{
  "encoder_arch": "efficientnet",
  "image_size": 48,
  "embed_dim": 384,
  "encoder_depths": [4, 7, 4],
  "encoder_stem": "single",
  "encoder_expansion": 3,
  "text_encoder_mlp_ratio": 2,
  "text_encoder_head_dim": 16,
  "text_encoder_bias": "all",
  "residual_init": "zero_last",
  "lr": 0.0008,
  "ema_decay": 0.99,
  "final_lr_fraction": 0.1,
  "warmup_steps": 800
}
Rows from block 6 of the text encoder, named by matrix and row number. Rows with one number belong to one neuron. Each number is 500 + 40 x the weight over its row's rms, rounded and kept within 0 to 999. All counts start at 0. Numbers have three digits each. After the name is the row's rms in percent of the matrix's.
# fc1: MLP up (text_encoder.blocks.6.mlp.fc1.weight, 512x256), inputs 0-51
# fc2: MLP down (text_encoder.blocks.6.mlp.fc2.weight, 256x512, transposed), outputs 0-51
fc1.348 050:475543479560518502523478525474530424418507486466451533527517491469527543507444483558460544480492523562475524422462474551487511448580538547509527479474427463
fc1.349 120:524522507525506510596506535514491483450500438493485568596460498483531445456524512450496461427516445488518489529479523427457501541438448521522538573566504501
fc1.350 110:515537491526495476526477542497499476581535496486531486592512555585465490574526449522500512493480473470537422488411455518491518537456480517540533490507483500
fc1.351 088:504550493442523480584447531474466509528530525538463490483448508519493514582538373522467550425502457495529497451473471499474480467553482525575476462550465526
fc1.352 099:511500496481435505521437548482471462550475471533458575512468574537433466538546522483425446537500460433497455523477438485500527471507516496503577491421493492
fc1.353 108:517454510417472474601494530492522509450569484464445496491474461463581474554484410539475489515463451435507476442472451475491469512541432496500461572540506499
fc1.354 050:546514505490482555562468499507459446522451536566476442454509458503579508444476544502494471458510524523535521473465573482477445512485476471556427501457457528
fc1.355 092:600458470519547529564513566495452487519505487526527579589442499498444443574535475453497453478490417485462486414455509493473443475415505510521568513484517507
fc1.356 098:562487514502458487505442529418466478568524476510542514531512581568501456539550582462473498506465465455496464510473517443506549507557542455536533493463488464
fc1.357 103:501545464507523513571485514486528486510509433565555517563523517433565480471506546464502441512534526463509499520528514470497372438529541494504489454492477526
fc1.358 091:468537467538546474545375442457426543489535575543502486522433464521507460523512403479504566471508446452502454476486497480482534481528428436513573485517549528
fc1.359 118:556491557431505487517502541467532466535516527482450563488429531538414447523484443495533463467523511533532504478518451446530509533466585482502515508534492535
fc1.360 125:481487484531514513535453461449457482510513569507501512559437480505468505490466452528521553514552469440494482467523498430545582538513476492533477518609463491
fc1.361 088:495600514445458426499489508498410466522555526498527474490507495596444480609500470537472450514518527475432458529485506527530589454490503396531548539478539456
fc1.362 062:514504525495557501482491511440498495565459480572433484474464450481509446481468461461428505488459517415557488455522498464502529547464532420532557550528517500
fc1.363 105:513497497504510507555545475490405464485483506518539503570501429511565495522525444510529468536562427441452423493560503479483511549511499541577487530545473480
fc1.364 107:486511481475544503553474476480449495450480461539537517531503489472541517532531540446497528498534390417516457542509470456478490455503460538549530539539493480
fc1.365 111:504560513484411475518449507524532499492527420542523508479487592641439489483565489500471530446491497470551471472413467531414510454544511499533522501469520525
fc1.366 114:534557475539446511504430522501474498572542532524500493507487509558445530537539454495443529444584479502475465509552472536445526469527506555502459495521503506
fc1.367 129:582478402526540507559439566508468463485468526540541504483446593538461499513546473469473535467497466432527483509497497491473435474477548527534520480503473500
fc1.368 099:513489499402507438508466556520526473466558471516536512544447600539473495585566522481460524468466447486597496520448511544480535499507485502503525502459453499
fc1.369 090:547487473488550499529502546526498499502523512581476475458452588530413500529532490432459525468484434530586474491505522487475532426497493500496603498463510456
fc1.370 126:549467493494468528504456483447533490476532485502483524534606532472546490510519492445506524487549478417451494470509495427433477524525504480473463512577442535
fc1.371 084:552459477495492442468489512472419500532508451559584535582497507540467434570516472492488504458543441426458466521416487540471577467469487532541569491528483541
fc1.372 079:573508484492505511487507578466466480561535448508498559568530559515438490526523448441461455494551435496465482471450493457508530536478527433512577531560535460
fc1.373 097:561475528481536473473437509492499508495531528550465550555470534497521482529576440497470450484486516473454538455510444460468478516492485422519530482535529462
fc1.374 057:502467504455488415534454482529527473484515477504552473453427578500472461440507454492421549473469507467512483408448522470472499537467493461541487546529548518
fc1.375 061:463515482474475434486458523500494494572464422512481494492465505504493494444473417535400490466468461541465497418449553453486544529557531424537527538499511471
fc1.376 081:537530521482449489532445503456487494487533487576458508534373568559489474499547429452522539502455448443517496469479462533489526483490494486540567491570555530
fc1.377 091:504551456513528494489512630491492432478521513599505531495413513515440499487506464463515492463488511536523452531483530459517445474479576422553524549506502467
fc1.378 115:508508485493530458489495450450448443480477508559489508513492562496434510488533448430462502461476434407457470431493468529495478462471489444548571518568570511
fc1.379 104:486520479423501519520440519425516494487509523497493458533452526559466479549472499468451532535479425464516474539467443497523584445476455503523552539503538496
fc1.380 110:541491498460432448489478496501465529492554459532461549549452580502466505517536525476453506390464476474483472462444416490449510486465457487535599517535506487
fc1.381 111:516443542461469498514486514449519514554505423536492530544600533503509503514511508453473516434533483415495492520480453483445507511518539544505492466531534569
fc1.382 102:543512449510538502575480564453522426551498452470524532578497526524548423545531458418488463518491480485491433502470505501506436435500554507508453479458466527
fc1.383 115:517549476472505536464433552445527466564461408502575517510537582544480443469489593435481488502528492534542479515445490469503512452502536499522447490481504527
fc1.384 115:594502552472460480452432554472459518558569465544458528448534562514478468619514520489457480485510506533485446463531482509490467497510491479481469523475467476
fc1.385 101:472541487498546508575479515397503505551481516540500492600534512543515470507515506441472447547482454444567444520439555493531565474474515514498477484462520532
fc1.386 093:554496481482497480502465587505450494539551522557485589519476550515531475541495449474515505430557482519492469538431437467503394503477497507587509516553475494
fc1.387 054:508570563453560437460541475526438521453537442512494490520499486473536554525470448505499514504501480469426561514471517442476504507523442448468508519459499461
fc1.388 101:512454458505426511451459562459495447517550481603481517471448601528459480473526452522475530432448495441505501503496452492398465429521542492491552451563541501
fc1.389 108:534474506408544517501449610428517468475506532568468522510473519546475460504472516462427437518542469477562520516481538452523543474453578489491549554502516546
fc1.390 114:539512497462481477469436582454474489535508459547463525526496591540479470518545531510457474521445516465517482534492461487455521478540564443555573503497504483
fc1.391 050:430504479430487431578505546430532458541453455453465508514451493471419495554483431521484501517492432558534488455557529564528486544481544517539523538503532464
fc1.392 099:482520443502469500555528501449470436515494471516488521567505523505439518496527409495521554416477489435499489472461433536498484482453528546556519493506507476
fc1.393 111:488493461457539513556467487451492456519489500545556506623472499558496451484490529481515419534547401473505437514513506524506533451508511477577448493518552482
fc1.394 129:474511424531479556558414465439477505579493461548526500551536555499472469523504422477467508398496439501507468440450532466485456468430476501545565498517517506
fc1.395 048:438491567526517539574538448532446484562534500451575485515516538468548487491506528466418533448453457546494521471558483495436488436464535466547519469503467535
fc1.396 107:513532488509492477505505526479430478538472505514455485489422487551461467517508400500465533517512498443462451552501467525494525491495467520468515506574469533
fc1.397 104:622494507443546444552453547480517452493531478508524483505432560561524524546630499522488459451506467513419530478527467472444494523493536494516544485501496501
fc1.398 091:534516534422528424529494549449457457431527433548566528510405493456480521542565483447430465485539448460531495468515540466502516460480501479527521533578490485
fc1.399 090:548573534468461440543502561457528441525482440519551497552515528503503508513552510492481500473581395494500442566492491475484452478515527563549501516458513495
fc1.400 048:528458541514533514507508537558425531559533548550456510558490566551536504538457489569575465477562553537538520531464424444471480485459519524475557453479492488
fc1.401 095:520560492476520507576530545512508456511489546535542536517522492526524471548471444495464477536533484467528467534517504424500467512453475516576498519484514471
fc1.402 081:495489479465442476533516551496504481472501452526537508526494569560446459543497428463456534453553469449481507505450447492436579483494514455533553501566489513
fc1.403 109:529536506460492472467411544485512456512495514520491586532498554619443448514512485509456474432486525481494495521474406441541562514499530465525533504487563476
fc1.404 124:535486482490493543540460512487562534531487450518534578514539500505518464476512483468470515423567475430480513473488452453483391500490474465480528495540529519
fc1.405 119:495511503493491533497454531383447431512472478536528563532503551507507430490480550414448448516490521457522518567505512453518533434479591472520508467474503502
fc1.406 090:488573465431480490527468592525543448508507436512501479525472531557503481509519478505477545491478452449580469476422472507538527473477503512587515492459449446
fc1.407 073:564505470501449453588487575502443450564531486517468567497508589501470440530559462439532455484522504491470474523457524516429537451472542449490552504510472533
fc1.408 115:512497479475436517522487494431490427523469524541579523573491466584472482467498459429504492526514493485477504513497482427500573477429508454511483513571536559
fc1.409 121:495492504474515503596463514432430526473490443529439545497429496539522424506513474395453535497516471460543472521471503403488471490451471513511529524462529537
fc1.410 048:555542553475533525467489479562547554488558515560529471520473494494463516463565444501493496463535513483518453436556471511485504520503498433525462506434556531
fc1.411 114:595467467486530474557479577513514443496539515564464504480454481532504472509600469499488449528455497402461478479521538491413475488517551474513550499452471513
fc1.412 111:498552460480521498556480576489493498504508494505540559527543446487551496490515482512552543547542467498535444530480449466517417511474537516616471456449504485
fc1.413 089:515579524492514478603535492509512511512500434549546509568499496509587518477541476510439530434562452495521478392522517469460493499514529524526508530471490435
fc1.414 115:486485515530515510503537547471489439510477426513575535548547542517489475488551527378515519488499492539485506561426492512471430480459482517565538502535521468
fc1.415 111:506485468454443463505491545529568446480547527547476485492555459511452461482469409513465525464550498416519516463516470467453554520480535428540563547560512463
fc1.416 115:492533490523474558582451516426437508531535505507507523548496519599496498501505454444514543479528494506551482514494416429507523450446480476489527475560530500
fc1.417 083:478502517534476494491475526434485470512520485515588500496539515516496488540491417472511460511587511510530429470449492536501426407522502487564444410555495521
fc1.418 048:445494511491543446495495507538567516573520542483568433482576497512518441465570498483550477464561558459556531482456531554548559517564475482455497543499557515
fc1.419 087:485548433519521550511445525421475470550492519547506535531506515589454456528513523422486498532517460508545495542439533467503551461482475510533519474497491550
fc1.420 110:521472506492561468513542553503448466496500465537492581476454583474460513492605457439500512418503452511431476487474487460450436526444495462527590555578497439
fc1.421 108:532526525470452494589490472475462523476552467515541546621603548510506458508544488499483464456524441480498486517461493495502504519488496442494523535516492549
fc1.422 053:450627559524475559499549539482523476526519534532516508500495545469555547543525489475438480469530523471504530520566518512529529503443560475442429495585508527
fc1.423 053:550520551557521444574500548466450461514518438500473509468518449499578517492522547497491480512508486508474490452474560546438460552462536559521557548547536555
fc1.424 090:516532515541543478564526563433477499540513427549540529515409539517461522524534545408512482436520486491493452512447495559523446439483477561480501478483479534
fc1.425 110:520522472494485491486516519505424489462549495516557520560563522476521501501514451501484443527464493461460497520491527499467480539446464406540490531521465496
fc1.426 084:473554539504490518562502528450517404529549482502493496534470521546385507545489504464488467421529502495473431525434456479518533522527529502520463513534497468
fc1.427 138:519479508473506530556432526435480499480531404501491503520456553514477492525535487424453554436506414455523506509442465453529523467481468486495564506475514529
fc1.428 050:462525541494558443444456465462466527544483498510473484461526476473497493450557454427579485476448467461533439468568520431477533441487530533543484451525453436
fc1.429 115:537513494468533502532512542456426478511506519486506611511449528548515477461488505484483461519532508539471518493527483396529532508417525449507557578555526553
fc1.430 120:474459521474483493536500512515504512495540445551533544477503573547435483519489480475437524451497510454503483458482446443422424503513514422509586505562537475
fc1.431 055:540524462494453411496529485496501492560506490496533489496449492448502516537479435554407495467463557486487461451474506474424516470523482474446552545499490519
fc1.432 096:499574557480568456529527544487488411512541491534488489501501559567518506586553423480513465490512505537496443458446433522484476460510541515555526487490530480
fc1.433 123:545453438512458503470455539510485438567530516566536494479611510515549492530540500508507477541574504528541501565547503472459483468510577510523455468481489476
fc1.434 094:541489441494417492481464492448463468506472462544495495476529590499453478499560478431451515461539508428517478501513480481423444462523517525502604471506494529
fc1.435 116:602511515460475434505454604527502435518519505527470529508506510519478525521595514475540456477522503438486450508509438497467547520480534524495525488494446513
fc1.436 051:462584549467452429504457553540430563495470487516548456489432472503526444485441516463476463507497545530480456440508510474478521553469440495535526495431464457
fc1.437 114:575509521475524464564463565427456479503495469590488507551444571533504478506592507453397456482507485439492542493478478514467509457517536463489541487503508565
fc1.438 052:520419529440523505570560462473473513566489429536439499473458558523532475462549563512484550495448526431576421567536568512434549539537475415499504478567435465
fc1.439 051:532536470488437504552464451551495530481516544571495493484459458527469529522445527443447520578536491560496547465520452551450488425521500532573477549574513538
fc1.440 103:487514445500486474569516582493445511508532495513512557527511474521500510519484492452496529479472513490499502533491479394539512542474528473495546554420538454
fc1.441 127:512415514518487517519496457429514541450528441491479513511538562474527483482504480448469479461519460413448528461533524507437465504503490473479539489589483567
fc1.442 052:450466502516515452457485573435566429511433456430591455480453513565478535437432485517510445497485461513540555537476552492467464545537454515483517544535568440
fc1.443 098:542538443544433476529485479458486481542492512527551541539493468571396523471464398526532569479510483474481461445544503452511467549436514469549461489592479493
fc1.444 119:502554474459506485537473598436495476493458419480468581531426512498554439526457488460547485539594497522433457524544485490518458487493545555533475457525465488
fc1.445 101:510499467526471563534389525484480521579534462559544517557511548485488498512479495498464489511548462532560374505480534515479582451485488550528494497475480524
fc1.446 073:503516448446441510560474545486450431519511517503531566480483483540499503537562483481469503483551431510472443389450480411486556542464512433539565536532505518
fc1.447 087:547512465509507450513513529501452496494478418573564574538434496495569514490561460450469461519537492533459513512487474477470386512508489464499515460582496439
fc1.448 097:515451519514527518501498483479486473573482417525515527593529573527461456513577450507525485393492456474461438452425521521499496490443468475591542507555502517
fc1.449 106:597513539421448467466512543490484480526513522597497566524449511507496445547519473488460447528549508466465445547530539505461522496466531470540458516540500500
fc1.450 052:472529550507496553543553473468493549464558507469503493475492523573515455559519456510476468456444446536447579488520595547495453532561472499462483457538499443
fc1.451 123:508508504414438466507452544488477446503538453531593475531528547552493466526488529458517526491538463473513460560467535457467601504562496501520456572481492516
fc1.452 090:494483534472546466528519474432516476533481496476502523596478518512474468512474474479464493534483447465515470520449512441545602506515506488550533559478528479
fc1.453 103:493467536479519524546515471478449510493519478524523484571535531480496497482511507455529476489520459479464491525446549437493570492489498426501543522539480507
fc1.454 112:471521441483480511557496488482491468492514486541555487495530557474490494549544458507551537471455459443547423462517511531515508451544477468522496502474460431
fc1.455 128:543561425513518484491474491488469485523481515528488526506401534531424485538514363461474544497457493411494465479492508486458445428516472512552524462507526480
fc1.456 112:503517481521521522508465504480451455548507512532494499600545525527534527527541507469476482417523502458492464436420551495476534555434450489518543542480501453
fc1.457 106:493470441552423492514461468467495456487500510470501486508499490534410498529494452525517558454520481437431521410522445480502459526444452426551517477528518490
fc1.458 052:562407562492432488502444526539510558471568492565514472483525452484480440544547556545523586520504516481443465454472435421495480512458492571480472442516557482
fc1.459 091:570545533420469454538467597475497409502483499596449476554492543561520540490559520483417489454584456489531439538446509501451566447517556516583501520439525438
fc1.460 132:549493536477552539551460576448509460521536490548470531505571495551553468540505464475437438489491476447532543504481508472533514449524545518510488461494559500
fc1.461 120:517510478456485470590515478469504521512477376535521456542483491494490524535518496439553488480578444434534438428434456492502511490490481533513492521469451483
fc1.462 133:529476469468502517557449491451442493477529431501484501492458519555486437528514474413494523481481460457521482518470471431487472453487460504485571551467536522
fc2.348 015:501545565464506521571503481524491416493505470468519505462510446464442459527518510472485581500550521539534452475489431473520448454510525471521469519530489514
fc2.349 133:513536455526545533525485519496418463420480483380558517477478472494548471520540507446532503581389529453485488516466516505574514457425481483455528489453538534
fc2.350 136:479517448535444533493469486558537545583529483512513431480606481543455601509548521487472522441519534503513467432505573554459459509505541542468468445463479518
fc2.351 063:437563451564489555476471428537526541529499527462555385478568495534485589453510527476461562512457486518557505492476562522499525452501476474490507470461542484
fc2.352 079:479519543458536505498558524470524497408495525477526596531502459476567418517433476484535437567531515451502533556483427470538520522507454447521472549555485518
fc2.353 126:543464487525458447425480498463436506537486523565436501460432541540423481529461456542474515537501452479465500540540457499487508530504472515526520487521511480
fc2.354 013:569499533526505462457489549570471552473545438573510460465486478433500484478533478488540525552450507509577494534440519492475497496384530467513450601410487544
fc2.355 053:496498416533419532445461453457494528573503563533506464500576537552498498517497499481484491532547509549540466562498456505450462411557512498483462409542511539
fc2.356 090:506569522470525493499546511513538526413520499457534570522481446469599468545473498483513444530522540487506524543463425521525530511540435481506463543544484532
fc2.357 066:455504503526472469492506486509539529512490474579466437478448547511444562493460547531463524446525518519493494479462495582515579485534555523540518452487523469
fc2.358 073:531456540480576481485543522534551511467489413542484500536501504417490519476536533514503490459478452485451492460462577504482462480472554552535559579419478487
fc2.359 146:475470542495563500467528465528511424471514619479496446449474491548425515503507482509534471558474559557524532537525496556517575447504517483466527465552509528
fc2.360 136:532509598507542491543507486543525534514493437498437481528468472452551532508537503523488510402529468547468502423469507522505490526505484601499506547429468517
fc2.361 047:530431542475506491547537493496484455505461479538491529528512500403595476510547465455537436488538462528509493500562491525477459457411481524490444499560492526
fc2.362 032:482549570490522486446540442553520483496463501465544459493496483431512536458487501520504523484434512554541500540489498512458469480589495506505508522491493523
fc2.363 119:497494478495531521460553514501534525437469532485492555481483479461528452517472443517526466578502521526502517578521486526501415442576506506502472483498461517
fc2.364 120:524564537483544478543577521529503485417473427473521475551470445398547519496533559487544487529500486577403478480538572508516506515511474511509467555471456507
fc2.365 131:498421542468511477415528498478508486525532516525437516466529553542417474485527469495477462518501528469565548593453512535436468419533556540507516477516522531
fc2.366 146:480484534509542534538501501509522498477506459442558544529544508412587476481482596472571482459520511512537491529496467494573496513444479505501453535510495522
fc2.367 145:512491481508535545493479486521495494488481545441517454487525517527426549452530486512519508562345516431508524509520612493502510505490494482466508498435520520
fc2.368 108:412477501567512517476512438478496542577447542498470472479512545519361548475468456511536551493459559485484483475474489542445468533499522544499600469456481473
fc2.369 045:512581471537386471508532500479514571525499464512486498468551454535549540520491497503488484487621533519476490494542488524476485543488496517463468509511464511
fc2.370 130:534439556474502493468463506516480512453496582492490478538448472436509494525513497530527436588467520569477497548569516518502516498560475515488503523502444511
fc2.371 052:510533508475457533488441478480504511565501526505547454598568511534481504555496523491537466503514487524498398501485510495476584500464476503508458500494485514
fc2.372 012:531519495483450475452513520530479480549503544473540497531571447566473525509540482521484477537440520507480489480532538493453470499547514477536503501486525477
fc2.373 077:461475469525602519453487462515526508459504605511543516499504516480440497452502531496512518500428520499492510510516530487523541497458503382519560529544510482
fc2.374 023:526545564490525490444509465557436547534474495478527461473483512423516488458493447519480538484410520559518501529493557492442506501584505501528495577425510527
fc2.375 031:496517570513535505495499443541442522554469499428480424489473598473515526455516442526447513491389526586531517550488567517459505503625490482512514521400541516
fc2.376 037:464538514531444525511454455531486528504527589391490452460509474578515543493496466541469567543442518522533538515514464486506487533580432460488495457490508504
fc2.377 062:547528500523501487487501512478439556590492526558441449478474486520473530505473503517434512468525498585495521428512527460452551548521517535472546544410500502
fc2.378 143:498439513516508521505467446515457482519491533471504488477525552433551464465526464518515533504422483504525507505532494478502487477459484499468445440498553501
fc2.379 105:513562478508497544509462476543520519529528496460542408542547449542551551498521553488484538483463478515530454466485575480515570513484459527498438519451475501
fc2.380 134:489495512458496443439541490537540499541524498565455484458520549487439591545515537540460472489510533410493470509526486577431496544510553564491521485466473472
fc2.381 097:460410571496514507510545489501526490479470520496429512538486515478479494433488483476563495497543502531518524565532462473481519519483500550510516565504467475
fc2.382 087:487508544505500483570515521535564486481485419477506506517477499496502552555535528501486554447553441471461475458527412533535537495504459553573516539444463422
fc2.383 138:536565530465502512525488522477503518450547533479493548488464520489586471534447549496450487542459542518539518531478436470546536514522438442500499536502501524
fc2.384 139:534438515487483477523524491520562504457498393484489510510495515423468536461511528512507505472423495412453519459506567516506527549470480515473480524487485549
fc2.385 071:477468476500467542514487498477519482528483446493518528527576540506566455429475498492477524500511441473530514573490477434489462485497503487536446479507555488
fc2.386 091:452594470509463489489507565500496486555507493501537477460596419583462542574477541513498540529537498518519446453503504494520441517490543541550480468458482394
fc2.387 025:512537496526538484478488504546438558501514430482510475460457505513511493471508435543518516475463528527476487471407585482489572507488508480489475548467512529
fc2.388 072:485536425501498501447510497533493512469502559484514433435521459520449570526496478523475559547412531498522473449527570508498480491507499438484494481489481472
fc2.389 119:481447511548555531516512411514482511506439469426496397485497560391497526519507466524549514506457508488493458482537531591502472480505472553491477446470478542
fc2.390 108:474513524463538506510555516481529498390484525455530597522488462459571427502439469496541451583504522443492547565497430474543511526512437436523474552559485512
fc2.391 013:493504596462450509587499461485560450481499531459572449506552531498486548503490450506483491527512505544592513591530459520504426479455486456539527510510500492
fc2.392 090:481420528428529542487502499502545518437501457504534482511537508371550467493497541476502501572416506529559489559495552499495462433553531506466480511430464488
fc2.393 123:458517460524496524525514436515504532478482532456511414520501472488530500468470484518511568526481483499530455507519552477520520546500423522462413497503454515
fc2.394 156:573490494497520506489518482470488539519502435555480530503512539451566477460513556449424501445570447548503535490532518469473461488485493475475475545530527540
fc2.395 014:455510566524528498607499472484443439538479446407535359510530591503497547490529458488489476509494533569532499519509582507477542466521541415490512449452543531
fc2.396 085:524559461557513501576484505494487547498480514445481437534450431526522543481488520505459518506470470468481518476490547488535569552500468524527519539418530496
fc2.397 114:494555509483546490488492483521551529443543617481512460473454486505525536484470536509493497580432533495578505623464485512570580512485468471487536553479495481
fc2.398 069:503529511495447485560468480497521527528543442555513450520476461539530526510494522494423549441655422531516473442513460493488524493525474510536432490556520494
fc2.399 059:489539503466585525474536516539556452454476482493586514570517537460505486505522554450488450516488477533555487595467477539498515398540556523570476520428506476
fc2.400 015:465485478485523478587483544518491482426498562485460527519502414561466547555494522522464461507538525428517507427520489496497539458519552413535471537573535509
fc2.401 068:462476497479488535534489501553595479432520464464562443484547481414587508426490547518500553517471505510542509536510550439504479481536537472491427478486476503
fc2.402 027:494617478488450494470506501507506473512511513498581485544558531592494524499529479446474489476531498519534446530460470478450532463543520457530502512514509502
fc2.403 129:486533581410500457518511479527556471443551560480512501499443465511579490486450509559508493526561510523538513543533435466532613576529466471477441549580489500
fc2.404 131:425560450574456548469523424477460558555438452480535436525566510519533539433476540447487546506535522502533511544459505509503470465568469527495497502474559497
fc2.405 139:507536476522475504524505489478485542459458506448505506479525495396653478533461496541515495579478542446451490529569446468507468564549438496477464497476445503
fc2.406 078:518435517505559540540464515479492462517485527482518522574562515539513464506525512450535471484525427525552454534472498471517471457404454496550425492546496512
fc2.407 016:497591494481462487457510490516541490498471533462551439539561452534543521541532489503518410575524535566515450562521484543481508419554505512525458492511497501
fc2.408 120:513524499487475513459467470499542550394529477514532510485452509480471529485490533488498495497497539502500524553526495524473500499568475460460516528569458581
fc2.409 142:491561488509570528450532534523486481427499515486565535506452476504445475470501544462527539516458504548487494553435529492565493429475513465546536521492518490
fc2.410 009:544597497490531481493515504536517567530498394541580534509433510571554502483567456520514507493539462448541478507478542491529524526479493563499484629440464517
fc2.411 129:501539465501453441485520518485524463492470509578520459455480464470489552563488471535530472520557529454460442449574468583497483527493562532526475452513438465
fc2.412 095:413487488539497557509515468436425539515458518440488532522539529508455472520425460491568526529476530511471483446501509497532465531397436430478492479560518518
fc2.413 073:453504497537526505574558502441500511498434486498458483505523500470546519474436543526451512528473505422474512494517532453537500560483500490499514524388501447
fc2.414 129:451525461531503485473509506474496492544495557563532440476506522506475529440475562490472542500523560630519510521508548477486528517475567467490521478509505455
fc2.415 087:460461471503529528534497479547561531396508473465560429527518501402585526461485520504521551523442463490543482590505564457503557529520453459518474556479442471
fc2.416 106:449500493525549506509511526528562530460521567479488534463437499514476507461459478543534498447481582512485556501487518504537520550445544479457508491513494550
fc2.417 047:461534473552499548493480473520560508514447477448537448474553470481536486499522501483538515512506522547519481504483455510504438406551547581502443397447514518
fc2.418 010:516504488448530476482530576522486505423498446567466577519432418569541480510503534524503513446545496525511533420542523485518614506532535496482470566483505515
fc2.419 061:492527514456536516497519503538546533508568512540498498472492502524490531499507533474437480448503514576569521465425555526481548473481510477486509528495527510
fc2.420 126:470575540459490504510509538514493486532507479437543488487515425553520471498440504511513509550520517543543482516437542454564550512513539551510413515427519478
fc2.421 120:455450519596494509439490414500434542516477597415434462481487539547414494467485467518536540526456532470494518564512431502454498526555419542466559452516499541
fc2.422 010:526546553490483510492481502555507534463550467542572530473488470576459529498511455488482515478473499504566532582430537499487455487434487523514502585391501538
fc2.423 016:541541574442502502453499492563395469488472385491606494465508489402537457465545462494550571504487463555504462510527539455455482504526527446502482569530469488
fc2.424 051:467470455477456503444521495518559523562507563493452465483571497563456534461447473527498489531474529490575518551493527472449558525572550497506470499515516486
fc2.425 105:532564463526498488461500518535551519537485478527516482525482480520488558526527538505476440452561471528465475501482488583479544466541541525589496495447521484
fc2.426 053:489559494512505505530507511543515498444480520401584491480559479456587498531532478498591524546489558493496469486529433467498424518525479483484459504512438506
fc2.427 147:535485517498602542497487525499488503411521546512508545509417476481482436458501544447478518510472482557513552551477507439553538432511507440499549560520521533
fc2.428 010:566517519427512501435466511531505568480530469556533562507519463494519528487527458540515548473528513390557475567493447464483405469436464517552475626515478474
fc2.429 150:500443560478567474475507479532487436542470521502470430465497583454432553508568481548516442499454506538466492472533521610463514479503574493525544459461514486
fc2.430 151:484596559476514481559532482516494512490502482428497520548469456489612507494493513493477465515536518516524532539460439509548535547567434541482483554482536508
fc2.431 028:512531565448531474502539463553481504506487499498532449505461471420502516472510469493472541481436494568566502489516512521443504480597520475543511584496511508
fc2.432 108:529530529447531521520542519487567499371536424488523617533452401468564451482496564413498466473537493460528583511487504502575505443502485507479478533570527580
fc2.433 134:475406527517528533548496498469519540427508441470441565441509562433519467482494552467509499483485540460508567513496487508547448460463521487428524491486510559
fc2.434 059:459511472536494546470444429541489594471526524476538415475490472490467563499509518472479599515474519538557498478482529519476485463548445514443542514469486506
fc2.435 122:495500502519532470536527460487482546457497582529483427484399501491468512488453499488517527540483522503540501583469505522546593522448473521464522537485462496
fc2.436 021:491519589526565464518499508517371521573499426467522394495505563476482498425556476451543474519463532575518479546471615496479505531450519437502539498482495501
fc2.437 122:528510482460564547560490499472564479455469510481533500537454408473530445487444479518517476523479450472515524502535530457609567487484505474493424518510516530
fc2.438 008:511555550523510498458525503526438554565494399488525444474480559514535504439499479493501509552450525566501497640443547484449547528482482523483515540443483519
fc2.439 008:483398533496514489567499540472544420505495538502428479578517468562458500469499586443507480516508507563547540556554476506491543538494515456502509491553513504
fc2.440 105:542489547458493493471513565521424476420514503432539563433518505448582408456532497505508506607424551558438532563525520392535486524517529424433467527451472527
fc2.441 158:505454578460518493462501520541478457520499544487479495505479505518478479524509466501554469526500542578552495499498474493470522484524536558479516512475473506
fc2.442 018:461454520500493494551487507454563430472477678484495507545544460540457532514506540489497434514527514451538519565573433520527426471506503485542498470537519472
fc2.443 111:566480559422546472518488544529532491370530442523502525495441447354592481503542569509470506506458502540479528495558505491505490521571509477474497561468460506
fc2.444 133:497430618464484474512548518541527486564508477470421512434516556526456514520516466550481512434477513565520550459467459506487514496551538562513507491449534474
fc2.445 099:497390489496473518477476533459494484443510504495502567421542517454500418421487547489545520562479523500521555529526496414505444471479568454442505471542517529
fc2.446 019:553536516532434438425505507540495552514542489514504427465563502521461543527561485506427495511462508552464482471539509506440456528525521446501497546402481468
fc2.447 047:495483441520554499533513499489486460470460431504515470452438471488461508504492489483492529521452434461530515388510537520529420458497509494536549480491553464
fc2.448 081:486452538502498532516486481534487520519496487436551517532622509472556485558556448473564466522509476526551434550478488546499419436478459547513429492463477500
fc2.449 097:442430532497505565588474462456551528435489452489488502500469490479489475418445514460530580465539467472555549496470489423579504478458470519462453503538528536
fc2.450 014:478553577539528513547492472533438478571482442414533414480540603466511535455531437499475483493429514543538467555452583529474479503508493448516510523420545502
fc2.451 130:556561458451413499479476557465570549474542409537552502508506496504555494507451588485473514503534526500539478553460517437503543515533518517474453515463450526
fc2.452 088:472538474539468587452463413486511515548488531458522432518558472557545492491478521474471490540524502553537491518553496493505532451544485511462424457506519552
fc2.453 085:543415621463478487473477517552502551515579486456463537526574498524467507538548495522531435463528490502488496510523545502469510564469463517479440542501427534
fc2.454 108:510476535463507457484565550508524481415481422493513557499502511379500462461511521510584490560482537528434526563525527494492433504517533502520476531529441494
fc2.455 151:521459501511519531485456469434442516467488562459499478539502477516433459518469484507540450620428533437461501557502541491534572502505472490453532518468502557
fc2.456 113:516534567472530499523545501505522530462532547465477531540485496483565500488518546478496444448513584581481545568472506504517579549526492529409473547473489571
fc2.457 098:525421549450513513483461493543516518414527443504533544503510463377563468473540519503501530474493473539493536432564534482503422495496476446479457538528484504
fc2.458 021:546463486495495471376515537536472613454502507535453530475497472556480490526502458564522483538489492482462492485456539504496551485529480571509494564474497498
fc2.459 094:497562493450551518483544495504525442434478464457541491558514510486488515498520537457520464516449484492533483531513540534538511439517511503533436495489512522
fc2.460 160:457432540504487535521527499505516483524483376425506490534603546478484522448518527478522531454471484479509478485440575497490452470521542550535498498405516491
fc2.461 144:487467500531515500530499487493474486594485488514478464500543477583444561560504471447496476446580470498518465406530502573497566506372519515507511511480515487
fc2.462 149:519508493518609521463529532505469463438494561503522522512434479492454448460512531466501512530446490555474530555468533467555524435471515449524533537504525510